config = dict(
    encoder_arch='vit',
    model='image denoising autoencoder',
    encoder_activation='gelu',
    encoder_parallel_block=False,
    encoder_patch_size=[8, 8],
    encoder_positions='learned',
    decoder_widths=[32, 64, 96, 128],
    lr_schedule='poly',
    warmup_steps=280,
    weight_decay=0.3,
)
Rows from block 0 of the decoder of a small image denoising autoencoder, named by matrix and row number. Rows with one number belong to one channel. Each number is 128 + 24 x the weight over its row's rms, rounded and kept within 0 to 255. All counts start at 0. Numbers have three digits each. After the name is the row's rms in percent of the matrix's.
After each channel's rows are labels from the 100 images, of 14976, where the channel reaches its highest value: "top examples" is what is common among them; "patch colour" is the nearest of a few named colours to the mean colour under the peak. Only what is clearly more common there than usual is listed. The data: capsule endoscopy frames (Kvasir-Capsule).
# convs0: first 3x3 conv (decoder.mid.0.convs.0.weight, 128x128x3x3, each kernel summed), inputs 0-127
# convs1: second 3x3 conv (decoder.mid.0.convs.1.weight, 128x128x3x3, transposed, each kernel summed), outputs 0-127

convs0.13 127:140120128147155134132108148135136090140168121162103150129174129107131122113118158109106065134137118135118135162136149121099104124116088132092102135152117132123101100120124120096146121110129137127138255151147171130115123112139158122106140115115157141155150086113109115129126165130129172121175110077130144126141144121144158134116133150125116115138117118118110112164155179122113137148158
convs1.13 096:116108133138118152129130101076105078135187101147120144110122091111129134097126152130089126145119093142125105146085104135121120135104082117099117126148099096154133148109128093130128101121060106108106119134116071111113102146120101106126121151116115108104122115098103129133159089125095098118152130129097113133113106108073140106125127119103092135102092125124086098106125148063105106155142
top examples: finding: blood fresh; finding: pylorus
patch colour: pink

convs0.75 167:122109119122102146177109105121128098106122137172124122146132113132134163127098171125171118138109114118136127142134121126147151126117146136125122112134105111116109131127141071132126123104123112148141168119146129130114092100109145142121193126146129179132112151102134128119141151136113115141152152164121117134114127113129114135153135142165215118137132131114255150126119128110152105126124
convs1.75 114:125157113113143111146187125137146113117158127162126126144110118148129121167136118070161135164131107112126111133141148130173164139110134144112067112121146139148114046148129128136116120083096160120128154103147126152157133145098100126118173135142125143127113153115083115108104105134112148103145179129149152165112166095125113127109144143131131181136132147147167135107105129081149083124124
top examples: finding: pylorus; finding: blood fresh
patch colour: black

convs0.19 082:121105127096089139105121135138120109101103132140154130106156147141110143174107115130117116114130120167139179144139118116115134160122110147123128153172150060129161094133116097184096158140109141124125144115094095142191103107135142109175109128131153138118123151114123132119139112107087094152150090136092119106128100145132124131143104087093150125162141100167134163098104142146075151115088
convs1.19 089:158124105100134128107117108127124147171088147164133127127158095135126145145176098120154185108067152145110152170115093152099160103119110096157099151165162138121116136135169125162109157135134132129126138099148163169116148143087108115123144105128161165160113136133142127098175157140148141122169159121152138114122134141144153102123114154132132100101137117167145150125152123178098135160146
top examples: finding: blood fresh
patch colour: pink; grey

convs0.27 078:143083109172122142142151091114153117168139144123114110108132126164205127159117156133138133147072118157119121139171135123133098103155094090141127177084132129112121142159137131125156122133101131129113110139112107151125094121098128168107163113116102122121134142164117142121107124178167142139110156102122130067133141144115140122108140098114165075117112148134150103167129094125140138165160
convs1.27 092:148137166135122133103145136155123125147138133143147123129129134141152150147121115048123133162210091134184104098121091098151109113169123113150149126144121089112129105147119143128154103175132127121132094118124111101165150109090133150102090143147129143166165129141156128172147133112168144149106105148149114132135137148114137119123166129155098103152099128111139106147118114163173105092157
top examples: finding: pylorus
patch colour: black

convs0.33 140:094113150142122087147142132130134114140149166097134115136115109124157130125127109134098162098137093136166153101156117132135158109142160144140120087109140126099140136130115175140128148122140132142122114131113135127130117135121077156120116172158164146122103162116129150146110135125132070159062106131123092148129120114122245118167139144154120126129163105154108142129134090109156101139149
convs1.33 079:186125115115138125121146092129143130098154116077121120143107141132102128116141168100097133172066086136131162120126166096118116067111135072131079112144154123120085139115102141104125135154122113100122110107147113112159124105108121135105156146153175063137121131113132113131136118106103100114138120123094135146093163117146131150097148106149105146115153181092129123156097120117120119133111
top examples: finding: pylorus
patch colour: pink

convs0.59 167:121128116130102103114119134118110143133150173093102137144136126141132169134153117122180255125111119121078128053140113118171120137133089136175097111142138130211134114147114148130144128141133125134152046122149148137130133124136153122141118134139147146152125127134116138148128109148113127154137109132118129147139136134129095138132128159127126119140104144130121119128130138117134111139147
convs1.59 098:097136147115142125143115098118131130138087128139091121140103104113123136123115104088075112078160084081101078140085112110119131153124067145153142104143105133138125115165137091117156114089080124122137132123138116078147108132122135118116133129131160105134129107109115163127142095135081105092123124173148117120162148137102164092131159146132102132134145134161097180114132113104158136099097
top examples: finding: blood fresh
patch colour: pink

convs0.91 161:119133139118101107111125119125126169125134141094132128141125122152129137124166109124148173114111219125105117126120129114106136128132102132156138135121123136173130116127104107141115126131141128128115073130148113116119122132112144134137128106124117191130127169109118142139124057141114255142128137096135126138146144130133128123137114126169123147129121136176099131128134111116139128115112
convs1.91 082:134156144113093117107146124145132155125113100062146138086144139125129180109139143101165150082136117154094162111144139138131105100178099115141114117080116098103112136107104125156135111126143129087104100125111112117127094126170106162101121129130143099085143191137135146121167122098150120125128090160105137145085081135155136132109123133134089087114153149140108144148118120140076128116135
top examples: finding: foreign body; finding: lymphangiectasia
patch colour: yellow; pink

convs0.31 084:101154102099125186160131108098171134109126100095145121155106121130168120126191085129119132141147143143151161135111171122093103105134126120146152116164166169127134173093112149104155129091067101127145089132085078116101131117132130135110139129147113158123155138104112097140150134095124138145132134125118129116164107114140147142160121111085117135166138123093146105139145162170147141148118
convs1.31 084:145130169133155119133106104092145117114148140131130172113099089135139108125157126127141114147129149109106086093169146089110103091124145115108124138101135121149129130088136119121083126117119106096138134080089163145115150114120149167148124116124165191140090162094100120087135158087137160162122143157120095104118075125138138126135104140147098124191116142142148167139107154111121161133140
top examples: finding: ileocecal valve
patch colour: black

convs0.55 164:166112128139126119111134115145141115123132136062137129094188118143121124127031152104133146125118200114033110121125118131120138113146139102102140177130130125121109101133122138133131133112133153117127163125122151120133144128122130101138126139118111088143128216127131116137110125118140125138180128106129111135144150144150120133109129103126164147121136114061142118127124138123107128152136
convs1.55 084:130105132118139129139104149115134133148117131123138104112149134132123112080128097201111118091114151120149117162127150142143143146145141149167119147128159151116162162146171150102131126146152129158121130164154130176152145116117148082181150126161124181161134113120146137133106134120148125186100075142137092132173110158143132132146157143168106112146122140115158122170114119175156148174134
top examples: finding: foreign body
patch colour: pink

convs0.63 100:182142112146138112127113127151137116146104144115124117112146094162147086162112141101101130140115141144120161133095123082100091128135127094134127151099149164130119098128130064169133144135096159136116124112128131173084123159094105138118115124119085178133104144046170132140078132111131121104117125122160106147157126105143152142105121153135148131104116074149117102153121121147135135157106
convs1.63 107:162145131172133133108175097166133144099123136114177127104149114076156116164117116129132162174141140097168141154114112145138103107137120101106139149161143138127085129139122121140152162133131122132116147139156173175110120102184152162116136139107135154136072106141194107132129113161123152131158145112150125148173131148150130102102151160093092117148151151131110119163121134119118156132115
top examples: finding: blood fresh
patch colour: orange

convs0.99 193:145110138130082134123123140137138165130118117252145126131102116104133134152145130112129096115130074111141128069118142107144119142045087120115125143122135144188138110119129121146115110139135144151142138126138125148127147144143162127142126138111123136128133092139145134130111059117121083144127117123139124114153158141148132125128123134099093141146133130199144142103121152124116113102138
convs1.99 086:160118139160119109137131148143080114138162117123131133161112148147138112121115134136169149146131135119160133150144143170157161131116138109101147147151154162151085137164166149115146139127124149182130133192155127136158139122134131066166129110136141151117128168113127144160109161130117128138087149127152133142087170114125097169148112127159153148145115103068106151153149170105119110171101
top examples: finding: pylorus
patch colour: pink; orange

convs0.80 085:144109121112098108083107131108145108154170139103132114148120081120134137133080109112096085125074122141168144204155142140131121130155153127137117161140136089177145114120089123149144155116114144092124143141140109153139166115115106112108163153139152122158127095145135083104151084103129123107132134084127131117116126143135073101137143132086159156162127110145125117119118149131103175132105
convs1.80 091:127127097078159093101104150148106145122132102131130094139105132161148141150130133124168152131085126120164126155103119152123137107150119116154135120098177116159130123145104130145128099098125133192144139101141127127157163098109100106141156100173107158136082106137130137153089161103138152148145118077116110151117096094131113101133075118130147121130122175190155135161149138148111145150125
top examples: finding: blood fresh
patch colour: black

convs0.26 097:085163110083137151138141144155115113090118072121117090104150154119113132115153145140118108135166106107112133117107105178120153137121160116149158112095209129127115156116119119166109134162109124150144146147121120122091069159143090125109117145134108115129082115158186139100132178146125151104128138173117111134148111127113124124136154117120144169126102125098101085143109127131141148122111
convs1.26 106:106133086148104158137116102110101109118160090108163134129152112100138166129087131114134090145165131133084128088111157148116091131135175130134108113123104125135105144109135097160148110102148099123140109153137107160096087142111130110111104142151142113144140125148115140140161153120161123113103187124150137141166167145102118116163163117118177072129097164104103121096093120152082137134114
top examples: finding: ileocecal valve
patch colour: orange

convs0.83 105:101122111119123099170157104125144130142102084154135122125071115114124113109163148146124124167120083126146121142163119146146103133098161082132192105145178142104155153098129112124125131110126099142139106089139092114123103141169104126151136129133133106139137097189161143129166136131129107142120127146082122115082114112136127118160125127154108139097134133086162151098157131127160071101113
convs1.83 100:077113125129122105149132155128112096110111131105112142089110113105157152132127138119070107111154087116095099132116154149131145093117156111107145124053199128138119125120157150166154087178157097151135149155105168114175115086148133111105115135144167101117141158142151136134121122148118136148120134111199115158126137095124115113166124133130122147118141144113134146145140117131097132149121
top examples: finding: ileocecal valve
patch colour: orange; pink

convs0.64 098:145121103107107176085152148139114112145157154136142133115140091136115100115108163119118145158111123161136148119114095149108109121120100097110127117140160145192079106165118094118119103129150142113135117106105137130160141073105145104124086125102132133144111120208146159147143090105130138133141175099116161138130172164120097147085142151155131138108137140128099137146109112179113140146124
convs1.64 086:132152141127163130163123138117142120166134123152139163141175078137150150148094140141163158185094125109169128132170169134147161133171122125163132151150168146150136107128091154122168108144139154130137135126139104120140133090145122133103112138111138133159139138165130152157164152132169164115175105131145097126121087122102133152113092132154141078116138151117127171074143107145155110120129
top examples: finding: pylorus
patch colour: pink

convs0.114 181:120136118117141138147134129114120102116134086197113123160083133116130128155170135133150055143130086118159142181121101137226108166121150201156116129133123121125130154117148125122114134136127105154125085135118114149134120103141144135106166130147126114122126100147155117149137134146129127109127120188117122111113115113114101134147133148163125097135134147138192153142102131144141112123127
convs1.114 146:080153109110137120144129131123103146119111085098124085145096121095113079121111118106119096088118114146114120096066101132090125144120094122131112105182119139148118151134117108119127136136058120156122080103149133103125141133159112154113142090096123103090133093141087101142096146079110104108129112138107109110108122109141090128119148113157086126131142109150118158097146115143168140155104
top examples: finding: foreign body; finding: ileocecal valve
patch colour: pink