Weights of a small image denoising autoencoder.
Model: 64-pixel images, encoder arch vit, encoder moe soft, encoder patch size [8, 8], decoder norm batchnorm, decoder activation elu, decoder widths [32, 64, 96, 128].
Rows from block 2 of the encoder, named by matrix and row number. Rows with one number belong to one attention dimension. Each number is 128 + 24 x the weight over the matrix's rms, rounded and kept within 0 to 255. All counts start at 0. Numbers have three digits each.
# q: attention query (encoder.blocks.2.attn.q.weight, 128x128), inputs 0-127
# k: attention key (encoder.blocks.2.attn.k.weight, 128x128), inputs 0-127
q.28:149137084130127132125158167107094087117095148150112098101155104106142082098132102167164117132115117107133149111118125144133118131123131109123150161128108122164125177126139146133123142180126135114148157118112095127102187110137131133135163126085105131146146136121111163147106115122085089123133147152132114146117128143101135122135098163102141160111132158106105160158172103103137166103116
q.29:131142113124096152158128123120115111132151183131105127108133107138137111089151130140145093136132111164176157099129142166124110125118127107116109130156145139132143145123131151115132134162138104139147141115135089118091133149134142152121138112140120135145095112117112149117133130099108108125117120121140133126149166162102122121131157130129111134138127105141171123128148151136131093150114
q.30:133125132118121133159117136163091119158164093155134129156113165152108124136129157160145133130110092167123116104172136125106139171110175116147107161126117117109121114133151171117139107105089129127101129105151158104130112153149089133114111077165173131117124127136102104060070106150128098086140145125142131142161173104134092133120127161193099168115137135143160074096127182130142121160138
q.31:135151098140093157113149135111120128131136104148102108141127101135154152123130128131106173139158124129152127105091136120143136140153145137136122146124154118145099155093092100121121182172142106122123122173127101125116126119159136145164107143111118100162132117092148106151182118110120096109133115155092135128122135149162153140140105172131131173157113133129091158079119102128141123140115
q.32:102107153116130095104125135166113153130102057108158128217129165106119156188067136122112165116133118142057081159182151103112174180135167154155139133097078138130097130108137141117115118081112171140085119112146209106176118177112102081157115147138143105066152164151156060059111137180161114121140145152129121123099121042177149122108133098150174127141114138129107099119109140099140174119173
q.33:125117175099118078110182109142087116128105103140100147164180117073118112102152137110132183147127131142152143133141156164076116164098155193134130150131121123151125152082150107161131140131105107197097159158105122166132133150099137088102138153117140076112127139119069138109144176167131164106132122121134137105108171114139163150090176130127152180170113117128090146069086131038112130128099
q.34:107123104140154161118096131120164133148141109101126143127129106124103118136132120075131112129126139134134135155102120142135098136098130130098132122144144145109128087149125144144149122129146106107141099139114117191136115115140132143143120142158137146141138131113133134139122121116115165124140102110119122129114120122110095116143147140114119127139134111134114117158103123168126076129153
q.35:098120116099135123104131140137145172116097081085134134195127122117115177157130145113116154096134120099089105153170125118129145158136111177123155129103130128125095114123076129112124127125148118144142105122112176120142116158127095103139117160157131106068133140164181087113126149174137158158129123112113134132090087086157156107124133101143168105153107115123094120134103107124112149116153
q.36:115103158103157101114128130141119167092122119110164140155154174103076119151109118109131103116095130148114130153155132122116128137117111134128141106110100124110135086166140149164131097107107165149095132092149178139152126161099123098111128137120157126084137166170140147095090148161166160154115139130163116120114096069136115127109117096133127081114143141138130090136103132121134157118154
q.37:102151089133132120122112112142133147134123102136107124146151114126142150153110125134098157125134132150117094140121136116167149129141132132151136141145133149124105121136126133116130111124145149077092099145134140130122143122125114137165124131148119128127122101090135084130115122095146156084093131148120146165111118094133140115140165148175140141159105146131117148088100112139132119128159
q.38:147095101140095169112140132110141127112107124127114129146124112120152181159119128148107177140140109117104086114094126107137162149158109130146116134126129140143117146093106085117108182145135116113118125158115117145148125111140147127198104136115123110162138151113167111136134095107123095103111118149098134133114149137182136144130151158115129168170110138126088141091121121109149128135136
q.39:128138173127110174151162101094125117110128111134195135145116171099091146190171173134103112187103117113117088150096136104119157117102110165148124092107075137059113116074118164081096117059106158126123134157119184123136133155103091081048129107097154065136186146148121110100053177164135130124141175169141125141118086116110125118123185081145182103125161208131125134141104147184078137132154
q.40:175139097115094098157144146081116092102134190165152101035158116129139092096169073149144103141129119143173169091110125126162116088137094113121131156143119119129190154161117129110148126195120102148155176107111069114091143114113155142133180097101115152138120118147128204161110120112089087166120137113168141147120135177090115123155087130101105126073141151100146133134139123123131158126103
q.41:124132143120145088130091139167114138151139123100158155140103137110139104147109144115131101143130136132128119144189146093106141136115138127135118114109101119120162123146165170144153102099112134158109147112132167098142136135114123106083134114111150131109151144136128132102137146185142122152104116118146133100133138124141117148103155120116136113078160115128138101113143160098087133126156
q.42:156121105141094133154152121120125090135123166154120106080116101131172106084153124170127116138144138090155146119119129125142112099126134124122118141125154120150133163121126117114144146161143104119146150159097060121087132091150153152117153112111097135162114103117110145172140120115091107130137143125124145127147138195115129129140106143109128155126125113118142160126164120120112118117088
q.43:134088157120154069103133124170129099139122115192112132188147114140146157178101101132076177127134123089108128113157131166083113158121145154129124148096136125181073138101115107150144102139129101119126161146146102143133127138142130123162122139137121129107074160100162114106091074133152131139057137127131126113100166093151129145128195133122138154125088084130097104137143112074164168194108
q.44:173075091139135087108132162113080053146133125173162076144146150173168119153120124180131201170131107078094151130116135121150154160081137131114132148134064129147091174080142080140093204131101123122118185145104097118143138121107165108182128111064128098120164142105088137103155121172120049082078136181147118144123152113173085156120103193006194188120139147106124158115073139069129206124138
q.45:112139137084162155102160118134112142080098093136136118187153149107121154164093125140083158127144100130093071148125135114138157136135117161138145136102100129131096126157145111131121136121134180129089141131104164133143144114094130087185145163153147075103146122140157101103079110133132139116106132145108110162096131072178135136120126138168158136161098140134117130081080105093159159093146
q.46:143137094132116147130140146082158083114100134130114109115128121148150159106125101131135140119142119110136130118098130131160150119169127117142139147118143131143107138114097108094113176151143096111155144161115106146109134119158141140175108139149119119163131108102130109149136110101101077117119111121104136147113144138158138126142081163103119139139113138118098149091133107140147115146118
q.47:138128105142099128141126122118133121125143161139108128090126121145150124093142116141117118130141114135151145113107129142115131108132136102108129147150126127137137158132115134118121154150139118133132148121122099114104121144129150159119130114118131144167110105102115123111113117108124107117133117128130136134138158140113135118125159139114107139117123105136146140104166140116139117138102
q.48:137120101141138112120099135139122102157108080148101145150129126143130175114149159130121159108109131117108098133114131128123130133102161150117130125100118133133098134099110105140117139089124103106149119151123137131153107139145111102130104146150138127128146132118130104115166111131122124118153120144084126142115126090173122123109158150123149159140116127143101114136097138116146104143133
q.49:140118113141117127136128129133128100167124158143124125104118110145164121092142147143133126132146133112155133127114138125134118117101145113134120129154161127120122145127122116115147139133140097106159147153119078121086112109144129157107130105137117131172113107091103113140143125126098121126121133121116130125145141156116100127131138145116147157123129096128141152139141142142116086117122
q.50:101147138122153155113135132144156166126127102105119161168122131133102176135128158080111143134134131128093127128148128136116129145128107147109139152129132142112087087110112103144107142096130138115145110158137152159141126166137121133148114155175130121105126126114137096123087124126148188101148128146098128133107113124143157113104131115159099144177092119152080120092074126149131102147129
q.51:100157131141141140125135117143135138144129143109135126092107108125130094138127124120122097112129146115151141158129121134156111116118143141140128124131142132111154116149145156126128099130148146132136094116122112141109129114141131139082139124129111136137118123123135120147099150116138172142144154107150138128146123146086126116135136116137107097113135105131147142142154139147104095093118
q.52:126077128134099155160083125085156105113156150131146119106129153170122166108148078127182114122113124177135133148119100114150123083139089097134136104143113132105173120146121144106097146140143153128117102115159129105149157101136122117149106125132102166149136137123131123115138132118138099093126137122139120137108076125136112130151129132088100084117158153111141138147145118216148135135152
k.28:095158150083129134159134115138134159138118109098168121136116146131137143170128109121085129132124125093152109140155114108128122136086128138112155129104079132118138103126165149122156085093154141115143146085103155111161095151139104098071130104088161117136140169134128122108124170154173128105146156157136096131111111071089137170132152097152129130138116161128110117149129127130110158121133
k.29:127111151128130113098127128138112157110134145102139107128109131112128124131122112126087178133125103121141111103152133117115142134115146101106124147112138119121134134133153146125139111126108143152126126122139151085117186164123120109101142133118124129124158118125127157096175111139137114120146111139145120136110133107112130123124155102172136105140119147117104080134127120091149166137158
k.30:172111092182157114122155129124126127148143142142106099129109138084142098098129137154113165103130108116135131082093120175142104102135142065159137142138147134097142187118104148093146166173096083151157123143173099105119189117148109156100137143086063122129137103121154181168187087071090090120157110142150128115120167186132142136121147173127086131096088120116135128120102105166153136103152
k.31:098130126152123121132169096138121124110088144110140129152147156170120134151139162119153115154145133138147135143102136085133152133117150169113119122101095114153068118127161123152111103088110179116100083187141158156171115194138157116097116103144117102102117092117122108100091121156126150109121124161135120107138114121130162069146136084141113107123161142120131131158155148094136122113127
k.32:153117054156078201128122127099128073145135127145095131117126135122139131132172157129179114115122143127127159148056117152142077089134118123131108125149171114139144149112087130127097177177105072093146113125106070206126124097156138141142132088159119110146121128087139085195134158114102116106134137089120126119154117176180131119118100174069101129143142096141144174133113141197121076149109
k.33:132187119125061176180140120123173118126104103131127166151094112176116147139143180115101136175168163144152134123089131113076120144115121087102135115132116128130074090130108108126112199115103153109130070140096143122140103133193136129118107112211160094098087123105148036122084132098110128108153125141088139089166124168176144116154123133151130106148147192145100115150139132191130101173154
k.34:125140136122120122109113148114130126141142136131090132115128124115131091149141153122138110093146118103123120128119147147140110141096139145132115129126133133129126157135130139149114125151108125116135143114124152109131123139096151101114141156145130152133127125107136102133077118127147132122128111130140136159111129133116119104114098120135129176162155131133140137146129113107123124122130
k.35:117137092128083166123115139133138097112124109132068150162170144151127126133155175113180105129134150111121144193071135127150113137114102156142111116148154107132124129118106092147088139161112121096108108169126133199130087109139149114167127101196149133122116123068139081164132130121107136119113126117123122142137128151179109105127091124060139153171180115124148159142135145138128117160095
k.36:141137094080139132140099151097150114151176113156115153105133106112115161120144125132135143089109165136109151107130116177125124125124113096150143112160141134103173115124078127117117178169151095102166149108116079138105107076116078124159142121145146135172142124106128105157157121099115102129150118117137123147142142172138075161105089193109130146155115116139148141112120126169094102147105
k.37:107113107168138125133117105126109092145111139131105136141145155130150122124128132108157126139124129132118139155098153117117116142103153195119071121129135149144112160130170103140123165101102125120125115152158115190149121125127166095104118132150103102103123124116090117149126148147123150111110155152124108100122100130145104093130139117114155141157158101145107153156105125165128089150111
k.38:101117119130082137147135118128131125114100129123125141127149137170120137144147162113169107168127130141136134149118144097140147135132142156106092136133129125155105120134153101141105121114107156121100112153116127148149132172126152133090121117133112105132108118138127099108118120166126148124129130141136102106138104138112130100147109092105130134136169137096117135157135134111131109105119
k.39:142080093172141154092115170109139097061078168135122134064148087122173139053094117125214176104133120138086156113047073109157101135162092105116079188160147118156171134117158122155079163130177093147116121114132038181099137128118119142135092135091116199122122107141121142154163104107069124157140144178145102169151140191106116145155100197052089120119164113108171179175147127086131170104146
k.40:122139178073195097139113151148137156120144105092176108120128115116118148149131073109072150125129117120125129103238095108131166136130116099144177104115099118091199110119140143099157083081150148156124183071124148052153142124104100134108102129063187142157162145154123166093123125146175107164137133138143118148125150068103133195116169116167151113097080140132112067106126139133107192118137
k.41:150140113141121135109114129124105088152150123161129119093115137105119128080118117138112118136121137106111128093131109147136109120156109091160158161141135140109157144146044132096146146161159079162146134101114131086102145100146109155169136122113171128142128146128153130151147149092120119144147112082103161128150164143150137158118119172160113106110083109130115130081140151178128105155112
k.42:116130164127125116124156124148124139128103119113158132154118135121137114112106092114107131155131115137136118124162127103129156131151131129100145125116112146144113108127160134115158074077142153145108133128128171098149137138147132160113105120117127120119108143129118154089112155156160138137119142132111125103105144091104158147156156071155128099098122143126099095140143134090145162104134
k.43:127188083139121197161161102145159111137127111073102149187135144152098149160153139141102099159132144128138155136067139122093160126119094114128114082150127146111092118154088066137130175128103158080121123176109116146157120122182150160114128092165161049095128116099124086155058157138144103072139174123140130083131106148167106100105136106131147155159141156125110102122099128155123070159116
k.44:152157127129069128185149113102132136139124123063148105139092136134073097102196116095141072149115102143148127105097105099168121086143108120107130079148116142120138103166098144113138154095134146121171124096123229095141147143190123141095120105120135109126164177122076198120154193104129097109132175182134102098135089120102114176167136140134125099113116191129126121124139175208131139103149
k.45:104123116097116157163121117102144113138128100138115166156150132149134151157154167109183106141130134130121159144069107142116105116100138163128127101126127130163109111107133116126088199143130126083139114159131106217140102088154142104112121102191121143097144118093092151153121150169125123119119142133134098079131092166169071121108123161074108143149160110131129142168134128200107094153092
k.46:092118144147112143142161119133121122110108153112144118141131151130107130169143157129155108136128091137152119151113138124125148126139144160110111111117121131158124125124172148139116087093121171129108123146136161129147131161118152101098107116136121129128123123145124130091116124170152129128110131161148105118112110110115136112136145093127125131129152125108125116160115129081136149090123
k.47:110123154139108100118114128132100150135118132133144113163131127133115138117125114125108158162119110121151116106160124129143133126121132134112120120120127125110118137141140133144143111104125143146125122125130151105124151163139126114120134127109121123101135123153138159102161106128128117121127107146123136133119132098119141113140146111152125118114123129116101090146135132088139157129145
k.48:142148104145102125138157135124111129127093100150102159139120139127109085132148146123149086136155111128146130160086166141149128123125127126108125128132127117137065135138129109145118126148088135123117114144131125151135122141150150135120140134177121108118134117115145095153110140093117131095106154140155123127151132159135149122163110118098104153155165131122135140138133130117139130108141
k.49:129132143157118113109150132137098119121113134100141103143114150114143094108111110107127113147138104123133111126133160123124136131131142131098134140140134143121097130144151132123164109091125141154132130119151170092119145146135141138135134151107116123110123133137140152107140140131154118126117128155109136105114139097114163150132163121147125108122120140117103115108137135090136146113143
k.50:099114094137084136131143165124137124099112112150091143155151123120158109164124178133180135154133135123134148148055152138136116141110140183115078147137142129152090131126138103166087146150111100090129102163124105179133137138126169106109129118192105129113091091097147114158080110149125141094130138124139098136132115162139111073142100115086097173161179114107150141162130126118137093141117
k.51:114123156163142125099119135125131135156124135131135113128128130105137134102112091130122137117115131118114122129156124129119107128164132131129137164109144137138157143116138129120142128121149123138127145119125135117118133097120137100155122137111117148126120135110136125108130127129139140149124145126092148138126129104129161121119138148139127119122105134142128139121125111104132122132118
k.52:142112141131175147072103150113125149117173178155144137096120122114124093120124084156123139088100095143134107156149125162142149099114117125116123108152124136124178147122158150146146097142141123134126164067155096108116127134033113103146136149052094152159144141162124193107146105118136129158093112119139110155127132104086106165120097161101179110130139115118164133114127119103139190082164