Rows from block 0 of the decoder of a small image denoising autoencoder, named by matrix and row number. Rows with one number belong to one channel. Each number is 500 + 25 x the weight over its row's rms, rounded and kept within 0 to 999. All counts start at 0. Numbers have three digits each.
After each channel's rows are labels from the 100 images, of 14976, where the channel reaches its highest value: "responds to" is what is common among them. Only what is clearly more common there than usual is listed. The data: capsule endoscopy frames (Kvasir-Capsule). In brackets: how many of the 100.
# convs0: first 3x3 conv (decoder.mid.0.convs.0.weight, 128x128x3x3, each kernel summed), inputs 0-127
# convs1: second 3x3 conv (decoder.mid.0.convs.1.weight, 128x128x3x3, transposed, each kernel summed), outputs 0-127

convs0.47:552502484517496511540516466485469456503499504513508514512505422473518497480507519496477497488535484486510523502514501479489505474468476520534476519473459487476450507543520537513505495458491500497521489484517478578517499478503515554451515500523535486471460538478489526480487484512485510510488501509538522499473517475469506523536491484482485535518493489492473506540546508493546483555505
convs1.47:530535476526520491522522501517477477494462461503496461480482487496570493478486444478474449536478458493491465505525460493519458444478509544471486486520532548497507497532517492490491490469456523543498514455499514490458523528466491456463494497469504489481495503480502481493487514482520534546503479492482482495497475472478476493497483477489492544480479512513513531480501487466518524493522
responds to: finding: ileocecal valve (38)

convs0.115:531494526512488503456480499481512532445496487539502493506492492504528464503489520479466485502534512522494489414499509483477474512481461524504516491499498554542498500452479510514486504517503556532511502502526461524476569502490527514489489505522471531481487506510489534504459480497457484499509490465541516453525502478544510533498478481489535494504512506533468477482518475475544530488473
convs1.115:560523536546516510489531467487509543498522536465490501447510485530514468490496506516490473515506509532467533505515501498471500480508520529495480539457485543545504495474485466518530491504518506463506541468476510511491522483534521529432525518445515479509494539518496493475475526540481512531556515508507551492531504466522499503530518493484512490529536520496472496510489522496473520497492
responds to: finding: ileocecal valve (56)

convs0.79:500530517481503514466541510502499518493550465485535515509485507489506528432535491510502493531522516487544528493503502510471502521474513518507522501560511497537487525535451492498518529507520498509483446548452483486497516537505490509517503502467470505484498534462541483478531521503511494448482499489512484499489544480447487486424499507473477517493476462528469483507512484520496533488467
convs1.79:457475493562516528502514553485501527491549552467503508486498486532504534518555481514482505465488548514470505507522473490544502522553465516487519510506509491542513493522480498543509491484510443485498529498519464492465488485510505484497469519486471541508486514492513525507521463491517484522501515514488470552525491544485517503493467479560549466532486486483501475501499496492474524485492
responds to: finding: ileocecal valve (27)

convs0.101:545491503489499522486503519539470461547497467505475518542501500533494510503472512520465447502520497448511515528496518491513529487500498522504481509511479512501523508466474502522470498514500510452475487513514492464478489498479506494504519504486539533494493487462544477547478479551448541489474514509537499458504527494453463489502522478511517539490457566510480521496477507516438508532483
convs1.101:511529500481530501476512549537512468528477518506506505542476496498471499501488512474535500508505513511506509517512548446517515501470476528525499511520460474453476453531484518533497541489509530489504513484503512509492492534516516490503478499505488455523444508510483521491481479530562494483456524553489480528458527515511535491460507514531495506532499535507476514538479549458554476485500
responds to: finding: blood fresh (48)

convs0.113:441504552527486520493492475517487483473550526487477511553472474490509512490464514533473477451470472498486514507510526515512496518523520480516471505492491488479538502515509525555495485470516517522534506508506496471474489497520483503454498497516501459509506516545483553481517517450477492503499521490479475504446531537540481483535467562521507565472485523480496509515501493472513479496501
convs1.113:505507535479486512519479503536492507468495500530517508534479469524527525499509479493459533469506484501438519491549512512479493492519474509473456512510477507491508534481487545496489480521524503489545504478514503492496501480480528493555475541508494420509528457517474521496503552456522458476491489511496478486466493508498478476544470518516505477428446503511507477496524507471510527500513
responds to: finding: ileocecal valve (41)

convs0.8:507550501460510519496533502473485500508485500510514513514466523530445502518535455517545511533512470513517500469495523498541526536438482527517530522492487480501472531489513578486511486509504465487488473495468464524503481471515509504513520553512502496542479433525521496482506511495539464486482485528488521499453465496484462491478493491473476493496463512474523514491472486524507499516457
convs1.8:504463481556495465488521478490456533468551503486501528498498484509487512465525501517527514497464530478521466469518506498510509510539480506472519520470514529510514515545481497511496492525520492477463501495504506502475484471478495505506513494440517513495496539494515486516487543517548514489512431497456531511567491531532493493491499511472501472540550493472504564507517528498443503504513
responds to: finding: ileocecal valve (40)

convs0.70:520500454493493507548542461505518505546491503472491496480524477459485556495458482499508489487493529509514443492483488426503484508482537509514541481481503487465474487514519524537500535495460514539507496527494469511515479544483507556501481494498503507512530503512517496486494481472508488505484516565516476509550533517475482519463524477481463478505515538465501498485539521520465503471521
convs1.70:558506513489461488518524509521471489468471551477466540490482529488522495469503464500476455482505490521504485506495497432518470549496514471491503497512570492510457517461567509480474531495499504522532513508536507513506476508525500514509457527515498543448487519519525486498516480473529488524484519533479487458513526501471494534484531507501517488502508508470518538508463480480473480489492
responds to: finding: pylorus (31)

convs0.2:563461506507497467445514512505479489505512463479538506531475479486517451454482497491480514511534512507497519458483504473517512496481508493478506534510513428522550497458471491506502508545498488481505505488457539503513441473474500472519479507499466539491473520469511527507520510498530471530504496488557490480550509483522503492497514530498516559527486482533474509518510472530501515499511
convs1.2:525493517520520490500534483527476503501492487528507514500502469503518532523505490527479521470478486497502520517489549514494541466447492472570472529535515479495526527505451496531504516507497500516483466475482529552472503507490504491503552476438485496430492551498512502482501523508519546524534500539518487517564485520478476505510464489492506509533505518503515545539474508507485474516499
responds to: finding: ileocecal valve (26)